{"arch": "convnext", "model": "image classifier", "dataset": "microscope photos of single blood and bone marrow cells", "train_examples": 48542, "image_size": 32, "crop_scale_min": 0.5, "horizontal_flip": true, "targets": ["cell type"], "num_classes": 17, "isotropic": false, "norm": "layernorm", "activation": "gelu", "mlp_ratio": 4, "inner_norm": false, "patch_size": [2, 2], "depths": [3, 3, 3], "widths": [96, 192, 384], "kernel_size": 5, "mixing": "cutmix", "loss": "cross_entropy", "init": "torch_default", "residual_init": "scaled_by_depth", "optimizer": "soap", "beta2": 0.99, "lr": 0.0015, "beta1": 0.95, "shampoo_beta": 0.99, "eps": 1e-08, "precondition_frequency": 25, "max_precond_dim": 512, "one_sided": true, "adamw_lr_other_params": 0.0017, "l1_shrink": 0.01, "steps": 18900, "batch_size": 384, "epochs": 149.5, "lr_schedule": "wsd_sqrt", "decay_fraction": 0.3, "final_lr_fraction": 0.05, "warmup_steps": 940, "weight_decay": 0.1, "adamw_weight_decay_other_params": 0.05}
Rows from block 4 of a small image classifier, named by matrix and row number. Rows with one number belong to one neuron. Each number is 128 + 24 x the weight over its row's rms, rounded and kept within 0 to 255. All counts start at 0. Numbers have three digits each.
After each neuron's rows are labels from the 100 images, of 14848, where the neuron reaches its highest value: "responds to" is what is common among them. Only what is clearly more common there than usual is listed. The data: microscope photos of single blood and bone marrow cells. In brackets: how many of the 100.
# fc1: MLP up (model.blocks.4.mlp.fc1.weight, 768x192), inputs 0-191
# fc2: MLP down (model.blocks.4.mlp.fc2.weight, 192x768, transposed), outputs 0-191

fc1.241:132015148140129123129167116140098124131130125110132077116118092102130196127128133163145123127231132133117143136143137111108076131119131129110141153127105156114124129084067118095126128130130115126115123114119137125120105109123075116128128156146113087067094127120131121170127127126111122159155151122125116132127132146109142136129130177175124153128144126158115159132167174130129128141107126157145142061147109137119119104107067118081142128171126162136129120112128130125127119179126129087124133136117119129127125118130076127109135098129136126127113128125129141115164137119107132128
fc2.241:111132129131094135129136136156128141154109170115085130145136143131119108130127133123132143157124094131161127137121100136118127119168125139106123124132127124154131124125116112086127124132175115131143143102134158093155219126108118129139125127100094119130082082122128131129130058149191131161104129117135129124136136128129170156146060125136129163201111130092124132130109128126150129106128128110131112094130135130130065113158153117133161070174149145116124138129107191111138124130144144134120132112144109184181121129136081135176133147127115127143112125129111189155157098084133105141
responds to: cell type: eosinophil (62)

fc1.715:131119129172101068128150114138111116071130121127104145127131130126096109109118125131120142141108127127087119129125160107139099120129136092110124128129105136120063147142109111132131134137092130002129135097101129166112141092125127112133127126142152172126111112089085133113114133132093117124134120114119141135139151107139112132104149186135129121113131117173153126127100142128111123129127103124173130126126116101150132112140166125111164148127130173128126146128135124123111123148130127132071139071128147044194128107088136128140126170151166112133143063121123101152131129129149130139
fc2.715:137071160126116131141129129119132120134122135069132123128129125175073128125133125211120131093130160131107096118137174136132121086087131128124120125134128116150159148177123138132166130121096130104148174111092114118124095125162132132117137122147127121128092129148130180128128101138131164121084092072133182086134092136106129124129122117118126081157117094163158102129146138095103124116128140128120129129059127128161118153142128130110126128112166139147146192084128139081137114089123124128178133104129128128119127128133117119138111148132127144106128127103118069164164129132192127126
responds to: cell type: plasma cell (27)

fc1.370:115118175128134160115189128155114107108251118127126110177136131149135129127132124152134127131133135155128100130130128078128132150155118146128095124189156127131176129152140120101122160128120117129130122165128153183133149132117107127119130133132133145139154144140170155124151134111211142125142153121097126159177136127133117135106125135125114109166103113125132124131151143143131117132124125131133121098133085127128127151147127135136117063154120151116182128128143138135126137116113136051098162166126140137135140135127172128127181158100134144127129126138206124133137109121112122103
fc2.370:172125104128066121133137123168094117120134213152135116126127127074162134127119126129163132145124126200141192124116101121124117126132113152134140083118036124110129127141121114156077128118123129138124135129045199127127128117173162127125143177136127129117135135122136196131114117128126128114100115103134128129107128119132100120126129164099113126124128135136121069163151116152133117120131083137140149128112122168127126127138152128136130129134124124111119126104170074128132140128123130116134144115157127102153074129128143069131179147117141119159138132129123121130126143108127131126
responds to: cell type: promyelocyte (34)

fc1.592:124129123132127133139111123101158137117122124131123095120197197163139144136129127121133104128064079077128102106118127110135151136134133131125118145139131152110127098128124125066120137143125114125124177129132135116154114148134148141142129107154139126131128128133150125144058129120135136127122115124099085125125114138044125131128108129105075069131137115112093123115124172157127075122130135128127118132116150101121111136097164117095063097089107044137126131154129117105126068151085124129128135124128117128117123130090145131129125128133125129139150134129126111114205131137106076103
fc2.592:130109131159110124150129123162164128130113090180110062133129097139113194128131128128125105125127115121139124133129131138132153124127130115152127121127156131141120127119151157126139114158125157126111193000129124156147149129128130120129125106146120153107149163090133117129102151139104093130114127128134127128119106151151128146121140146220158152128119127128125141104023087132126165146151128118122129120127153126127136140175146128114126159122195146127112132125121118150104143116131135127130093128128160145095094132121130136091107170123165134142126146132126146144135117139127106131
responds to: cell type: plasma cell (34)

fc1.19:132123127200121164127139134184130129138103112131133120124123128107113125125077122133133104127191147142110131109126109097128128135126127123128108128118129130126140108117063121120165129135109118097125134112126132056127147136127125116096129126129122122106155130126169146140112142128130128119148125143144122117129109108128154124136110095126135168143154105139120161162102177124126117196139082116144116047177136130136160070130065137097114099120126133141130105096128130128110126127094120081119114173118129132065070123128113150125129128132132130111131099094127120128204119102058127136
fc2.19:087121154139108128117141119126151041140169151185128129100095159105154132154116118118121060041167151146135128140121136151154124139144120147139090133131124099111132123128128145134114135087128126118128108080120129158127079122151125111100124153107129129108126123130086133126162145154034116128165129109128107113173121121111129122123106081144132110144144097112123166135131126107117161114109139131109135106122139135129145124117138125146113099155151129141126139111119120123124121132135073128131093082124115126022151134138126088123127119124128109118129091133123144122166131155116157129
responds to: cell type: eosinophil (55)

fc1.602:125144138130117129107092128111073126114114147128104096136135134127119136126140183147128121139126154155159115209129135093086123113140158125136155148182169124175118125135108132092105159136165127147126128156127111128144154116128105126112127156073108107128093106096119150129127124173124121122134096139104130133095130128134127148129111135137123136131070145148101164127107225074129124199119163110115128140110118131130124086129106116153138109105148130153079109160099117142097135127101165128131086154128110180178134156152089127162146132123145125128131130126127126121108073128123133134
fc2.602:090126141125159123122179131157134121050128073093148135142132152131083168174141134118135116124128181122117141141207121144166143129108127127153123135131120130119148155127110156132142126190123140128145127228126117155140143134113110126130132042188119140116144121131127143124122128128128105100124121147129142124134151129121134127133117161116142152126161128137089121126158127125099111130120128132092087197074138143125127136128138134146093088125144128140145131106130143120116130132122113150130140117120076162122150122125147143121128099126117129129119143134130060127121127100129194123
responds to: smear: peripheral blood (50)

fc1.5:229092140117127129127164126165130130186080130111136152144147115122128130141071110135124157118092104145121128091183124123132127121132115065180189113125144106141131067131098134129129176146162122137130163119135130132176131126144124089131129129111116132128129172132132110178132125126151131132099156151151119099135132093065151133172159160116098179131122127100166131152151128163141095109133134119130124147126121129132110184155139087125118128138130123146139128127129128131093156133180124126102086122133158108084143120138112137149128127167138144124129098123107120137127131129127116127
fc2.5:122127119112126149122140134133149111129129091113119097129128121124158124117147120118127155135119077127130092086129125133142129133140131138126096128135131012120128118126082129147148206129174094150124121095126139123061152149085129146126164088131150134136143117077153128125102120143110121128129128088123158112128152168092129153128095143099114125128131131108150143096163130115137147125133126130144109119131126129133123161092128139165128155142125119129129044106138140163136109165153132131128126144135177127131121110066144121130128064145129114196103108125122128128111179128120085130
responds to: cell type: plasma cell (34)

fc1.711:100069170122144120121122131108117127129130115103103144100066131131038128137122128108115121101122128138157140091140160124171140126152130155126099100120116139161142150128109129127127085134097133127153139127169126137137116128123134109129128091120164125152162117132141134145120128107140125126116127134100102110123148128150138156124101109144118121124136129127134129111079185130130130136157069147169119171128131167109116017122163160128142094113114121118122151138134121128128136166127163123169130147132108131181132125156207121127122122127080151126126144100108114187129132161126131166
fc2.711:126133128140117124106104124130095128179068154084105116127127103157130120121119094133153089129126133124108124128126121135125128169106135119019123132163116087132109140126134114131130143118166129102128110000126142127140096126129144109128152152127095120145139133106128128118133137103124138127134139044128121153125100129208136172126142106118102141140128122120110128113126042154127140113119116129125121125091074126130135130141134117089120088128104105124115130120121145140125132104126136142127116110120129121128106128138119130133126168127184130125128131123126130088150130150119123131
responds to: cell type: erythroblast (39)

fc1.265:128142101129126129163130129132137118110127118128168132124129130122115088116128119137138148130121164146134126117181205118077122170132137126104130172162128192123113125135148132127181130151107126140130166150140147141128138106129108128172180131066131076096108129129113165129132154111130156119138134135130126129130122008143126110140140182130106130138108101102122100119126128074171132098154117131128141128110129219141179122145170141134127138132145137126095117167115119127125150171133132126135130156128184128129127156136125112127122130157133139132155097133143127125139142128128134128
fc2.265:144131122144141113132171144083119131112137246124161114110034129122087100144126123128133128177130115140123107128100120130119136095136125151124110138123124133129134163121142142135121145109130122126097116099097115131121154068099121132232139127131133144105130086128164130142137137122182130136115128129133124128148128136159116090124125140117139132122126126129125124163128099125118119138099086129125139134149176116127125124149130116119178114094143124071060140141129164099132141130111128076095124129166134148132119132135174119140137128124140128122131154108127134180128151125080128128
responds to: cell type: promyelocyte (50)

fc1.123:125129155110096128081120136144148075128104120108126130143101129160120114131141161104128194110126124117150145125122133132138157115128125131134105100128126130127122126113091111123090146129155032076121150105127129141113126147144119132127130121146138172125123150123126143209060129133153131090118115124102168148136129132160132157122132145096108137136166135109166128151144069131152128116035139136138138103102129110151120131126102115154136068133124131127112149128122142136133133118113119157126172107169126143079121143150158133099201137139120127157118124104127123153128159141110090149
fc2.123:145117152124112123138137130145116179118150122104128125136128142129124125128127099098154127105109119129125131128117171088119131131122132154149129133099129155093132117149091141123129135149148148128108131122138156101121146143068140126114131124148136128066162128127128066084133129138106126131130127128127126127097120161124123116130133127086227128139128215139118128128127129123153150159127134128165123156116124166125128138127071151151208143126140136147088066140121073120151135126130073115140130125150110096122113169138105120119133085125132132134125126069112126128194154106092112178
responds to: cell type: blast (28)

fc1.429:152097195115135136129147137105131129132130133161122134085119134139111117154153119148025129128135132128139130107146145174143141111129127117136089132114091130125125141105158116126172136120158113122144127134166120136132127119154153118095130141097145144091118135125139152128126132189124129219126124126129125134130170163137129128125128139139143099103127131128136168108105131120122140132144173146144126117138128126125129165155115126157087127146128143154147081127129086117120127122154180129070126131169132119135165201142177122158221097154115126092140124117108137123131127130163127123
fc2.429:122142094144137129158091154130099128130130142221119170132129144128132120119099130086195088131077133144129129129094127129088109136143133132159108143127059131132038124120125125127118093126123121122122116130077106114142130117102127088099081148127093153128186105155115132069112144111125116108134088119123134113119130148099127123131127141128116128125163097122155137172128146163089111110126124088128128146122119147134152129097107120133126115131119128212126119162126154133144114122119129127130135106136119083129112133139134103145145084160113128132156090125135130105120129108097129188
responds to: cell type: eosinophil (26); cell type: band neutrophil (26)

fc1.62:109128129138100137121119183131156131148148153143179129143194139183139129111134082153129128124129122169077102123133116102133121114136136085134166134150111104131124127128112128099127153135077118171121113092125163142072145060185111132123124123130141127134121142106186110137132154129108104103094140119129128127124195126127127112132135121097139118143124107137117129127086142113129124128122113123138149087134141122143067209133121127111148129114155099140166201119134128098120132116128127077160056145120127151089132139108120116119125102131112153110123129130129137125122085108134112125
fc2.62:094128062136066144131139125138137133099132123134128131125128090076161136127104124131094127135138129113111066125126128107134143132127131151138128082103126126129131130155177127126125143111088104127163128085156066106119124111127122150127140177127108120128186138132127104115131123097110141132165127133152128123149124133130120118128128118128128114115129000126133128084102134145133127118128132126101130123125126112161138144126130119136069125118166138131127137131124054107109192082093131132115134089114118092144128127126133126134133132125116132130139128143127130146117124131124128186
responds to: cell type: erythroblast (33)

fc1.143:121136140100118146119142117172089116116160104112129130128132130126135156151150128139121138104121150125121128132128130107109152034112122135149113123118133129127095128119112146090121136106133085129122128137107078130121115106135210159105159100165129128102209115173125123127131113124137133175144122160112136131137140125122122171084149084139127154090131163125138126130135129132114122140122078127128131107088108119127132113158137147163128120128128121148133077108124119000123127154166121115126133112145144129125145160170119126134135108149130119095120103142114131124135111134116120126
fc2.143:138127121136141126118112133127119125126130142129128140137159133117107126155132139121128127200088155129124164128126118091168150129111122142194123126119112151127128128138096155127126127155140128132112126064108127123125129126124128139104150188130139141135173128126058126125092148121143120124113137073127139141189130049127127096132130130111134137138132129128121156122127141127158111139135129139127125129124127124139139121108135127136086126129115104159113131144115128115067152136139146113126127228126124079128130126170124134119143120128126255140113137130120122120124125125132140104
responds to: cell type: promyelocyte (28)

fc1.270:074062140135122134133133148125091089139103120185062111117110097118110127126105127116145138113096137130129100098128139098129086111130093123146124072139082159139118131130162125133125089096134129119128102126089097118136026128140107119132128103124129140136158081128083075126129097121121144127116128080156112132120132133124092131099091128052086118136104117131129128128098182125147120143130127138160124130130047194111140115142166119121119142113115122132132130125086126129133129131128111132124126134103131121096127126121137129132084131129126145114092107131101117150128124105137140130
fc2.270:126126128168102075090118139100142128116061121050127102119124159171130123127116163124128128128104120129130125071130122128088129175151172124069061127127127126125127118146126140133127113128155124126121120039130103120130125115179151130108120068111128128134190101096127113139135106128112139166094131077131130127131134117128117149093133134121129158130098136127122105085134135138142116127128117128125026095126081141134124125135131101127121127132164127104110072130118176127126121174130091147129128100115160122117118118126135131120120129116146127136129122127119127108126110148105110123
responds to: cell type: erythroblast (97)

fc1.718:149128160123123131095103114095135140130128102127084138096126149129088117124130154143135173127125134116176118152045103138126147140090132110133127195150060108129127140134127137128151147104132141109123127128124155159140121090138132129121148112131132124116141131129141126121122076133088141135130075036126066103156129118141112131118199125116117129134133127101141110071120128084127125133128139129181111159089097102128149136164110087138129127124115182116114126105126127127125105118141119126072125088113136139120129128124141137116120151117122116115165105123141117126103043133126130119
fc2.718:120136128188130119177155134125125110155123075103155130119148175111128020139117127115125133155158128150108161128088143115127147122114108100129129102143124125133132130122126106120128122143120118244122129163153148129128130113130134128118129121105131125127101122143130136123111139114130036128126129135132130108131132127113125101128126111132124187160123145122170124211138132127130137144139098118133098126107078127155121144187105082096127128129135111126124134128141116112128107141134087140080151132156124089136129096116169145157136082119098140123153146134133154128130127131128131148
responds to: cell type: blast (31)

fc1.169:126090130126151126120106015141150133124029176133103130101083096114137127131127127179136137157128119109126128127121116112101164141131151126135108126134124132114130140107178127130127134143121129141114141152108130105149116127153103105113120133152102153106162127109116125128131131107135125133171141129097139127089120120125120127163128136243095128124129123131107124079141111179113122162096147159128119106142130129102132128156139133133110125142118121128127096127121169126115108120088134070141127126127172130118140074110118131115153094092127137126129172121096106129124161084119127139
fc2.169:123142131133126129127136006126130146132180133133138117162134160148128136128103131114159135128136128132126128110129127152159143130125126065131128114118143188110120142111126110110124145143129128122092134177146109122128128149130122130129086127136141114141135144112134129133176122118142222126121131121131081150126138132171128121068059111132129143169099087091143082081139126112135095127124140128127128125130110087130111131126158128140139129132236135159121135127135130117104133154129130054135115106130128176133132128129165128104132135129143152126130125140128141156127127127111130136
responds to: cell type: segmented neutrophil (42)

fc1.101:115108125255150104123128133134123092103131133086130095126117126109056156131118093134147124128167123107132123127140124151128130131184122138129125135121181114132125129135120132114121052123122110127120129128128123135128124123135128107128125113129154121102125141123120169125126129135122128128147129114126141111091148136113109125129164135096134132134142127129145209155111191112159128151122105113132148129129129139118166180127099121096128126157118139099130164123125182131130150125128139102112141099127112130127119131147126102142119113123110129112165127129133122128150121108129109125
fc2.101:128127128087119164131147129141106122128129129181143099127137159128105073123170216114133127139142140125157121124109101121140130111127161127138156118127054128170131159145128128115084172114134128143155223092119126127127138105128106102132142150128124129124114130125096131104137091120126129150115142168129113091172161131128129119124131104129140148170114126121123138161131126127131109129129129164114102129118138109128129116103147140137118124242143135129149125094117123121122166134131175146117102128128133192124131128122100122173129114121127149101107112178174139141184125126126122125
responds to: cell type: eosinophil (54)

fc1.658:167121122182140142133127138109161153103115127124129138131123109116118084134126120136140106187126153126092131124120131098133126133146153126079138183155163137119120128071148130128152157146125143131114166096134136125122150112191155126150138156113124099112135109125166111075145139126116076149142122116136108059156115125153114126139077118126145136129135128130104134089119119086163128135135103102148128160106126128128122162137127117129170127163130144135117129184119153133119142094128067126128137241133125144125131133097094126125126154139142138112138098110131191127128152184110137128
fc2.658:148129148126123131138161130128133122178102128133133106106124129135107129146099108125078188135131152107162128121153104128093167064128114181133119158138132127110129141122122070153128135127140124138130111136122107129123133138132151133149134127114112129130115131132124151185127139108135093122130112143111128139140134184128119101126125166132118121123132134132118134146126096130111127058127117132129138132141127117117120144122164088121129121095255130126131157095132127134126150143124191103110131122130126125134141122124113131144136182107106137140127146146179127200098165111124131130
responds to: cell type: promyelocyte (36)

fc1.154:123122152110168151082122122128161154128123128118144196183128133156131105123115133131115148082127099140102126119138127154128095128106128103134168126118135136133171136114127112150149126131142117115167124132110088094138119134131186114106128126107127120140129145150107112086146128170059144133148122148097137134115116127164128104127129128128131060129124151086132128138155122137110128143102151129143116143129123168125113125127116131128155124077120154130102138126035145217167072147125163099123129118121133089077128085105119128088123124102135072121123140124123131115104128171151145125
fc2.154:128150137121124131147127127136126124089128124104128086118137127137132065130128145134131151143142124130129112118098145081100116124120129134138127127145128116159128123115178127158194158149106119149153138074125128121128121130102128073135136102145166133133170140120120135138128126115146113133129130120141125120126125100122130160134109129119109122087105130128128201126108131139148120116153151096135129106157129150140135128150129128115121126167146149128144104129134133157128128111131127131161113148147127135235144125139134134129128149119119255127122091126127108201073112139138153130
responds to: cell type: segmented neutrophil (52)

fc1.278:104129145210167160099134126128126102122149119116137121133115108131053212136206120128130095125206134129123114127126134126129130100136122137121128145128120130114117137132106146145123050114124130086128129141162137129148134137127112101094130135124115111190122095121137118121103140109125126140162120117126067152118153141091084158128126087123116128122135116136128165135119129122145123207116123067113131146110127119109131115101119114061128129126103113131159133157086139127099143129125144133130132125136108126175094143128140130111095131126107148116117115109134140135074138145111127143
fc2.278:125127122106160169134125124119127120116075132060125124120141127119141098125129154124140125130130151131127119138122111093123092144039110177119172129126135152144144189125125121172115125121135153145126174031124158124158125100126146115126135150122122116121123115142116059129162118136131128128138136146121164034158106149082126124128103129093142149124126131122128158119129158159111127130109109155143068133099127144126127114126106130106128124120130142128143091077128148080150112150129135132096134152130123114114117129141138120200126115147126126165124140121131112130173130158128090119
responds to: cell type: eosinophil (62); smear: peripheral blood (52)

fc1.595:135145171109127122105134138140140171153128122140150131128144135116127144139125130119124054131171056123194136178110127142104167126149121141088125128137150134188127140222109132083149163166138150132112141145145128110120128138133128130134127147117145161137127138113093137187128140132130183155140130121149094093139156129126109127152073124135115133127117142151192151120124144105146132129132130212107121136131147128150162124134133123123143156141131123130130127130130184132138144107128148096123129179154112129123132156127129129088133153135176125161133130140145131136127133190154134143
fc2.595:127196119129138125133129130126150141111136126131129130128129146130123134154077124126124125110126125129134149194174160128098124126127141128130151118136127115127131122128156132135132130125147124145116127182132173142128125129116103128142120113084139128129141096176148128128127097145123131159128148142131108129129128117157126127126146116131032120129128127146102127107126188123125131126128125125130123120098133133173119136125123120128118139129126124138116128129135103124000128134105100129131144105127128130128130124186132122133129133130112126115138104138122137092128131143122101107
responds to: smear: peripheral blood (59)

fc1.245:126129138080132132132127119130126128185169134107092122099124139097103128129126121126129167088123114118125121127145126106123097124117140108141141128128116129190146199113124111125127128102118107138152093125075133135154127140177124124095082134100128135126125132127115161170126148128126072128130144141123106173119207118076109113129108124130101133139164126115115152127138126129123121128125179127114130128130119128123139132130126132145123119129123105143126160086115131133147124212128074132128122133111157166121148205096132132139124137118120040133130132151128115125209160171129120116
fc2.245:129138127127128130129157135108107152063128114125118128125086124081123182118127115140134125174126058089146130127134067152097127130157127173114124125127084126148130116110114113090096121139124126158107109081133128118122132125112143213126070137111114125127097083189128050153129128097125124129129128133130126139152085144147156129139118158138114149127121147129134145146105126127128185105087127145132165103143130085125129127133131120147167128123164106128133129127128136138121140125134130105169099139162117127132136124137119103114121131123152133153134098109119151185044132138141092149
responds to: cell type: erythroblast (55)

fc1.171:128132124128125128134117112082122066107136136085133120129123025126140127113172118128122171127125118132046150132121125126129148118110110131175128139129128126174129133195121133163102108134128136122115092123241115120123128106132096125113124134130131125154146126131067133098125115132149160156138129100091115143127151109155130133156123059109109129128083088098102142112101136136109125181132135112128111133152131128140112129138140109130123128058121106129129135122120136113123121140122131136126148125090112079126083128125123134125122100123116153122109097129158142093119130133144122094
fc2.171:148128137124131115125125123134137213133112143127073173149134129130123182128127130132187154143099244127131099138119105133131120118125124133138186137122119143175131124120123102073123139128156145098128164091111124132134132131127118164120132130135126125148121154154142128143129113096151121183188129101099160140118118133125128128127146170131128115147131129126121116155108128134119136169122183155131136166094129084170149134135134136124135129132140133130120122125128102128138126210129159101136068126126140131123147117182122128094134130137104123124087121110122122128140133159188146127
responds to: smear: peripheral blood (66); cell type: myeloblast (49)

fc1.386:134116127135105100152127145138108137120139158099127155131117109135154141126151134077116119122153124126112126127115197169138124147136189150147125127121119135127122142108109186122094106136129133103127177071159108131113139093196137207086132135152139146080116124126124169094127140130122103153057146135159193140134129124147105137113135184108134120130106127139126129128125126113177127116125150115137157127146109076162090123128181161111134176139140076075154147159139126137128149165129122116131123120151106173158128162128134154129112128146136130133136133127106138097127143136128122124
fc2.386:093158126124085116147099120125129089084126137127122102137127135154139129126114110161128129128114156130202122121147133128107097100155132128129140126128128100125159206112157139127132133124131127135109127037095073128130066108163165131124131116104128130131117129130104124124127117129092131128145111138125122107126123129117087120128133180137085127108142118131130099128183124132114183131141128047121132126128130135172143123097139085109099139128175151146150130084104125151149144128110127135074136126129102125117116143124072125133128128086080128125073128159162129158157133117089139126
responds to: smear: peripheral blood (76); cell type: eosinophil (26)

fc1.232:119131133130163138128120128127121134128099112129151133183155167175143154126130136116032097131134142181140154123128152159190148120116126124115128131121085134141135133146127128135146125140177129131119127108131146127169130126128138118127255150183134143134133129151144121137129108117116121131169116116130074134109122151128158212135143120172112125142107129124117136116165136153116152128123110118128197164127142144121145129154151116123101131125154136120156128149173127129116129097160121128116136129127150124158131156123149102125127144166130145131127175144127147140134127132128095082
fc2.232:145106154109126117115166127131082128112127147134058117139129124112131136140141089128162121120126130111182128128122118140125128127126136130136141122124089128122124147128145150161051107124136143139118073142123136100109161133131129211079133141126126127128118111125096148116198153098126125143129127152139144118130117154123130128127136135159126116138107128126128163128133119113117129187143122177174181111135102127076120139114150103130102137132117127143127079128152106098135115140122169043189120131127227124133097119104123139114132126152118119092132127116132127102139166125108104133
responds to: cell type: blast (26)

fc1.383:177126144150137148129210130125130136189072130120144120148066133131097130131105121144178143099079132099075127141138129156119120126144137112126132163130142112122135114141132165125130132100206105119129123136153093122084101127131119127080129098151118148151191138121130122130120103119155131138161127095129135127139047099130121172087176133131118191138129159150149128148122130126084131107138131130112142115129128107126171144139126090124143108143128115131120127120175125129131140132140146145124137068126142144129129083117125132143131138124159129126133144122150091130099121123146073097
fc2.383:138148127149158156147109111135111145115091120086131091127144103099122130113128099100119141132115137121114077144139085128074087130071124149177076128129131124056151131127104145122172128126116145096096131086157130124077124119133141192139169118125126136134125133119135101145127104099121121130140176113129129148121135123055098126103132156110111129170165163126126167131129142151111128126144121140169129142099102126152145128105124160134124135130155135132077131128140157128138135150120155130114115156120181096091130128112122130123134044134135067144166125116132145126125135136144087157
responds to: cell type: plasma cell (26)

fc1.434:138113113062085126142133166126123126146042157081153133128128109135138174126108144185134117123133125137126123128138103104126116123029092125119113124155128115126134027117117125130133135130149132134140114138080117123108144116120132127132129135166110084134135125141127099156129123119125132156116159128137133142081155120131137094153136130176133164144187120124126135130148138166120140153116135117121139125129134163129122142114132118112163136202138159124114132124135114137158077132114136130150149120142119127094132133132120120124064132146163132108103133133122136129146121128071124189
fc2.434:129142160144155137167098129167159123130122125129130131110132182130138119145109166114128083132128115166132117123135144130148117132140109128129084146127088149128126071132147131164070116129123150102134123069101124078141129132130126127107126117179125128083127128127112130126128159117129071205142135119128087080167130092128122124130125129156114129134126120128132125202135127145107122116128137135153134146121202172144128120098122135134062083137157097124137118096140160109153138129156147133143129105125127112126167145131145130168136221135148169131133142135101102126119135106119134146
responds to: cell type: eosinophil (68)

fc1.106:117103154126112114130104121128146127138132129127135125136111089137144123116158078176159127143222126164099140121169133090107099127126102149090133194130134138127142077126097079105150128150137134128121140112151135127125131147124029128123154137088128046124119125143132091180134120129064157125124173142135147134137163110105141137124130176172114117140129147130149156117121138114156141132128136149118123110131118139131129128132097129127152125141136130133124076128126103126115141127095120116129130127128163094126131144126135110114117133140128128125104124161128151123117123062054089123
fc2.106:101142133102123133125128125127123130124135235127085096126135148142163125086128137127098119130119138178189129129134110121058127118136130108124124118132132126113123128120109130123128124124183126055126149053093109125155183111102128129155128151127117132108128095133126121087106145125127141131136143144093139100134133120154066118133128082114131129105132144106113117131121126109125114116130064129128123103116202180107126123134160114114171089158139113123122127159132139130141130183133182117128106128125130075107127123138124131125124164133145132135103123125150120129120132123069103123
responds to: cell type: eosinophil (48); cell type: promyelocyte (25)

fc1.61:129131126127141130131130137139153127095129159166170118132133085133115128129122127144115124176157111106179125127138151151133113129130143127129101126131169036110167120119105114128115156157077130108129120128132127140112127138161125171150122157131116129136167127150152130132179125145142111159123215114124106138168132057123181131157127156133133131145116103120143169167114173117129118128126129125110153071132164100118141184112126136109110127121124111145155143112120137124116157129176147119093139078100140131122124135118113049134117111123128132115114106072108130156111141132134126178
fc2.61:090128142128128130128128126129136123140128127156106131179124113107128129106139122131112126084170099129113127143115137132126122122093127149173105127128134130127107102129160119147139175087147130143112093000129120170119131110135125080109142139118126126142182134090111132125113166118119128084130120152128151127145100113126143115147129127141125124159140106127132126128129124128066146125136176120105117122120143128119122128213116147136113127130121099077140120098133090110134107120084137149198121135209139127141164107088129128121133118115142129141126145136127154152133138128118142135
responds to: cell type: plasma cell (30)

fc1.708:108133150144126193131082130093120128109081133143190127126130132131069142115062147127142125117135117107095129132136137127154143129126117102087155126131153135126119100061155157131133125138131127119124144202145119128122150116135120138048138117118129118148121124131158127137126093096148143088136156130163128138174071105109129133089181128140126144139131129138131150133104121183128101093126147129110135107138126138119150099142154118127127127140143145093134128122172135125131131078126145109181132161136167131121120104142155120147191066091128084117117146124131125123128130113126075132
fc2.708:123150129125133115114129128125128127117127146088130096126127089115104134096159128092103121128146102130128130129182103125108124138119123177128120126144149055126132134092110149126126134147132125132094131091135143138123121122122118128130106133124126129120113123131131131206107144126119099186156130117126140197209127110114131127124109160135118121137195094154128157104126198183128126135113126129126202137127150082126138121146117112107117091142132128154175053124137128127131138130130124128160121147165128083117114153074138112131071067126128127128127164123132128124147138127128144142
responds to: cell type: plasma cell (38)

fc1.585:147126141134155082126138131114144156090125128129111129123144098131124126139044148131126127057136124121124130128113127141163101131111124150131126152196125141176145130031115073136129121129118159136130120122147101149094102130129128152133125103133132098129075123119137154154142132132168136129128188121091082119077132138182126128144115108176120124147134124147122129142152131117124220169126138168135102127151114122128103122128112115131084103093127167127131131139142104118180130176128110158129136144139112129110124088115125122128163140137142119147101132134127114121105138110116129168
fc2.585:166123128078151129127121121155108129092113144136147124132116123128137139151128127127119128160148134110135139116135128114161105135124141110127113130128131167118126071139129095130138122126130092124203141127134123125109126114082127146172127117133123097157141150152154111178078129132130112173191133130126138125168131109131133118120126175119044109139141109128138136162115123134167116073120140140135125118128130139130106145094128114138158110138216118140165113104143146140131135119131141136132118110127131119146111202216170129220131120120097121160165132133128126130150123127129130117
responds to: cell type: promyelocyte (42)

fc1.550:088194174129118067123133169127102175113154145129139144170144138139160133128116105129128119138138152131128161124219133117151151108108110139156119127145098128129133144140101110180143183135107099127148127119130129078119144128145160169124141134126114151152121130141111161148193109122137169127101124131128144131120187101127128106162138182134123108151133128089114134098147146174101138120128131089163133118147135093132155119101121093102102116138123126159132107115149130146123167096139128088114066113111125127138134122127145115144099130166133133106113127166114129159150131122124131064
fc2.550:128074127131107177158116195171130119118121120133116131149110043101131119134110128128142125133078135153091153132127125137131127122133127131130148124112097128144127123127129121123085117134105138130140080129092116122158113136125136128109175110105063103132138122119132080153129121103122133129105156129134126127128139118119124079125152083136134109146128126129185186128124102135128168135163066098127129148112161112091102111153139132093078086093121124128076132126156107132112215127118141136131113128129125074173123133141127098130134145144153131114158120132130118136104085138084113140
responds to: cell type: promyelocyte (35)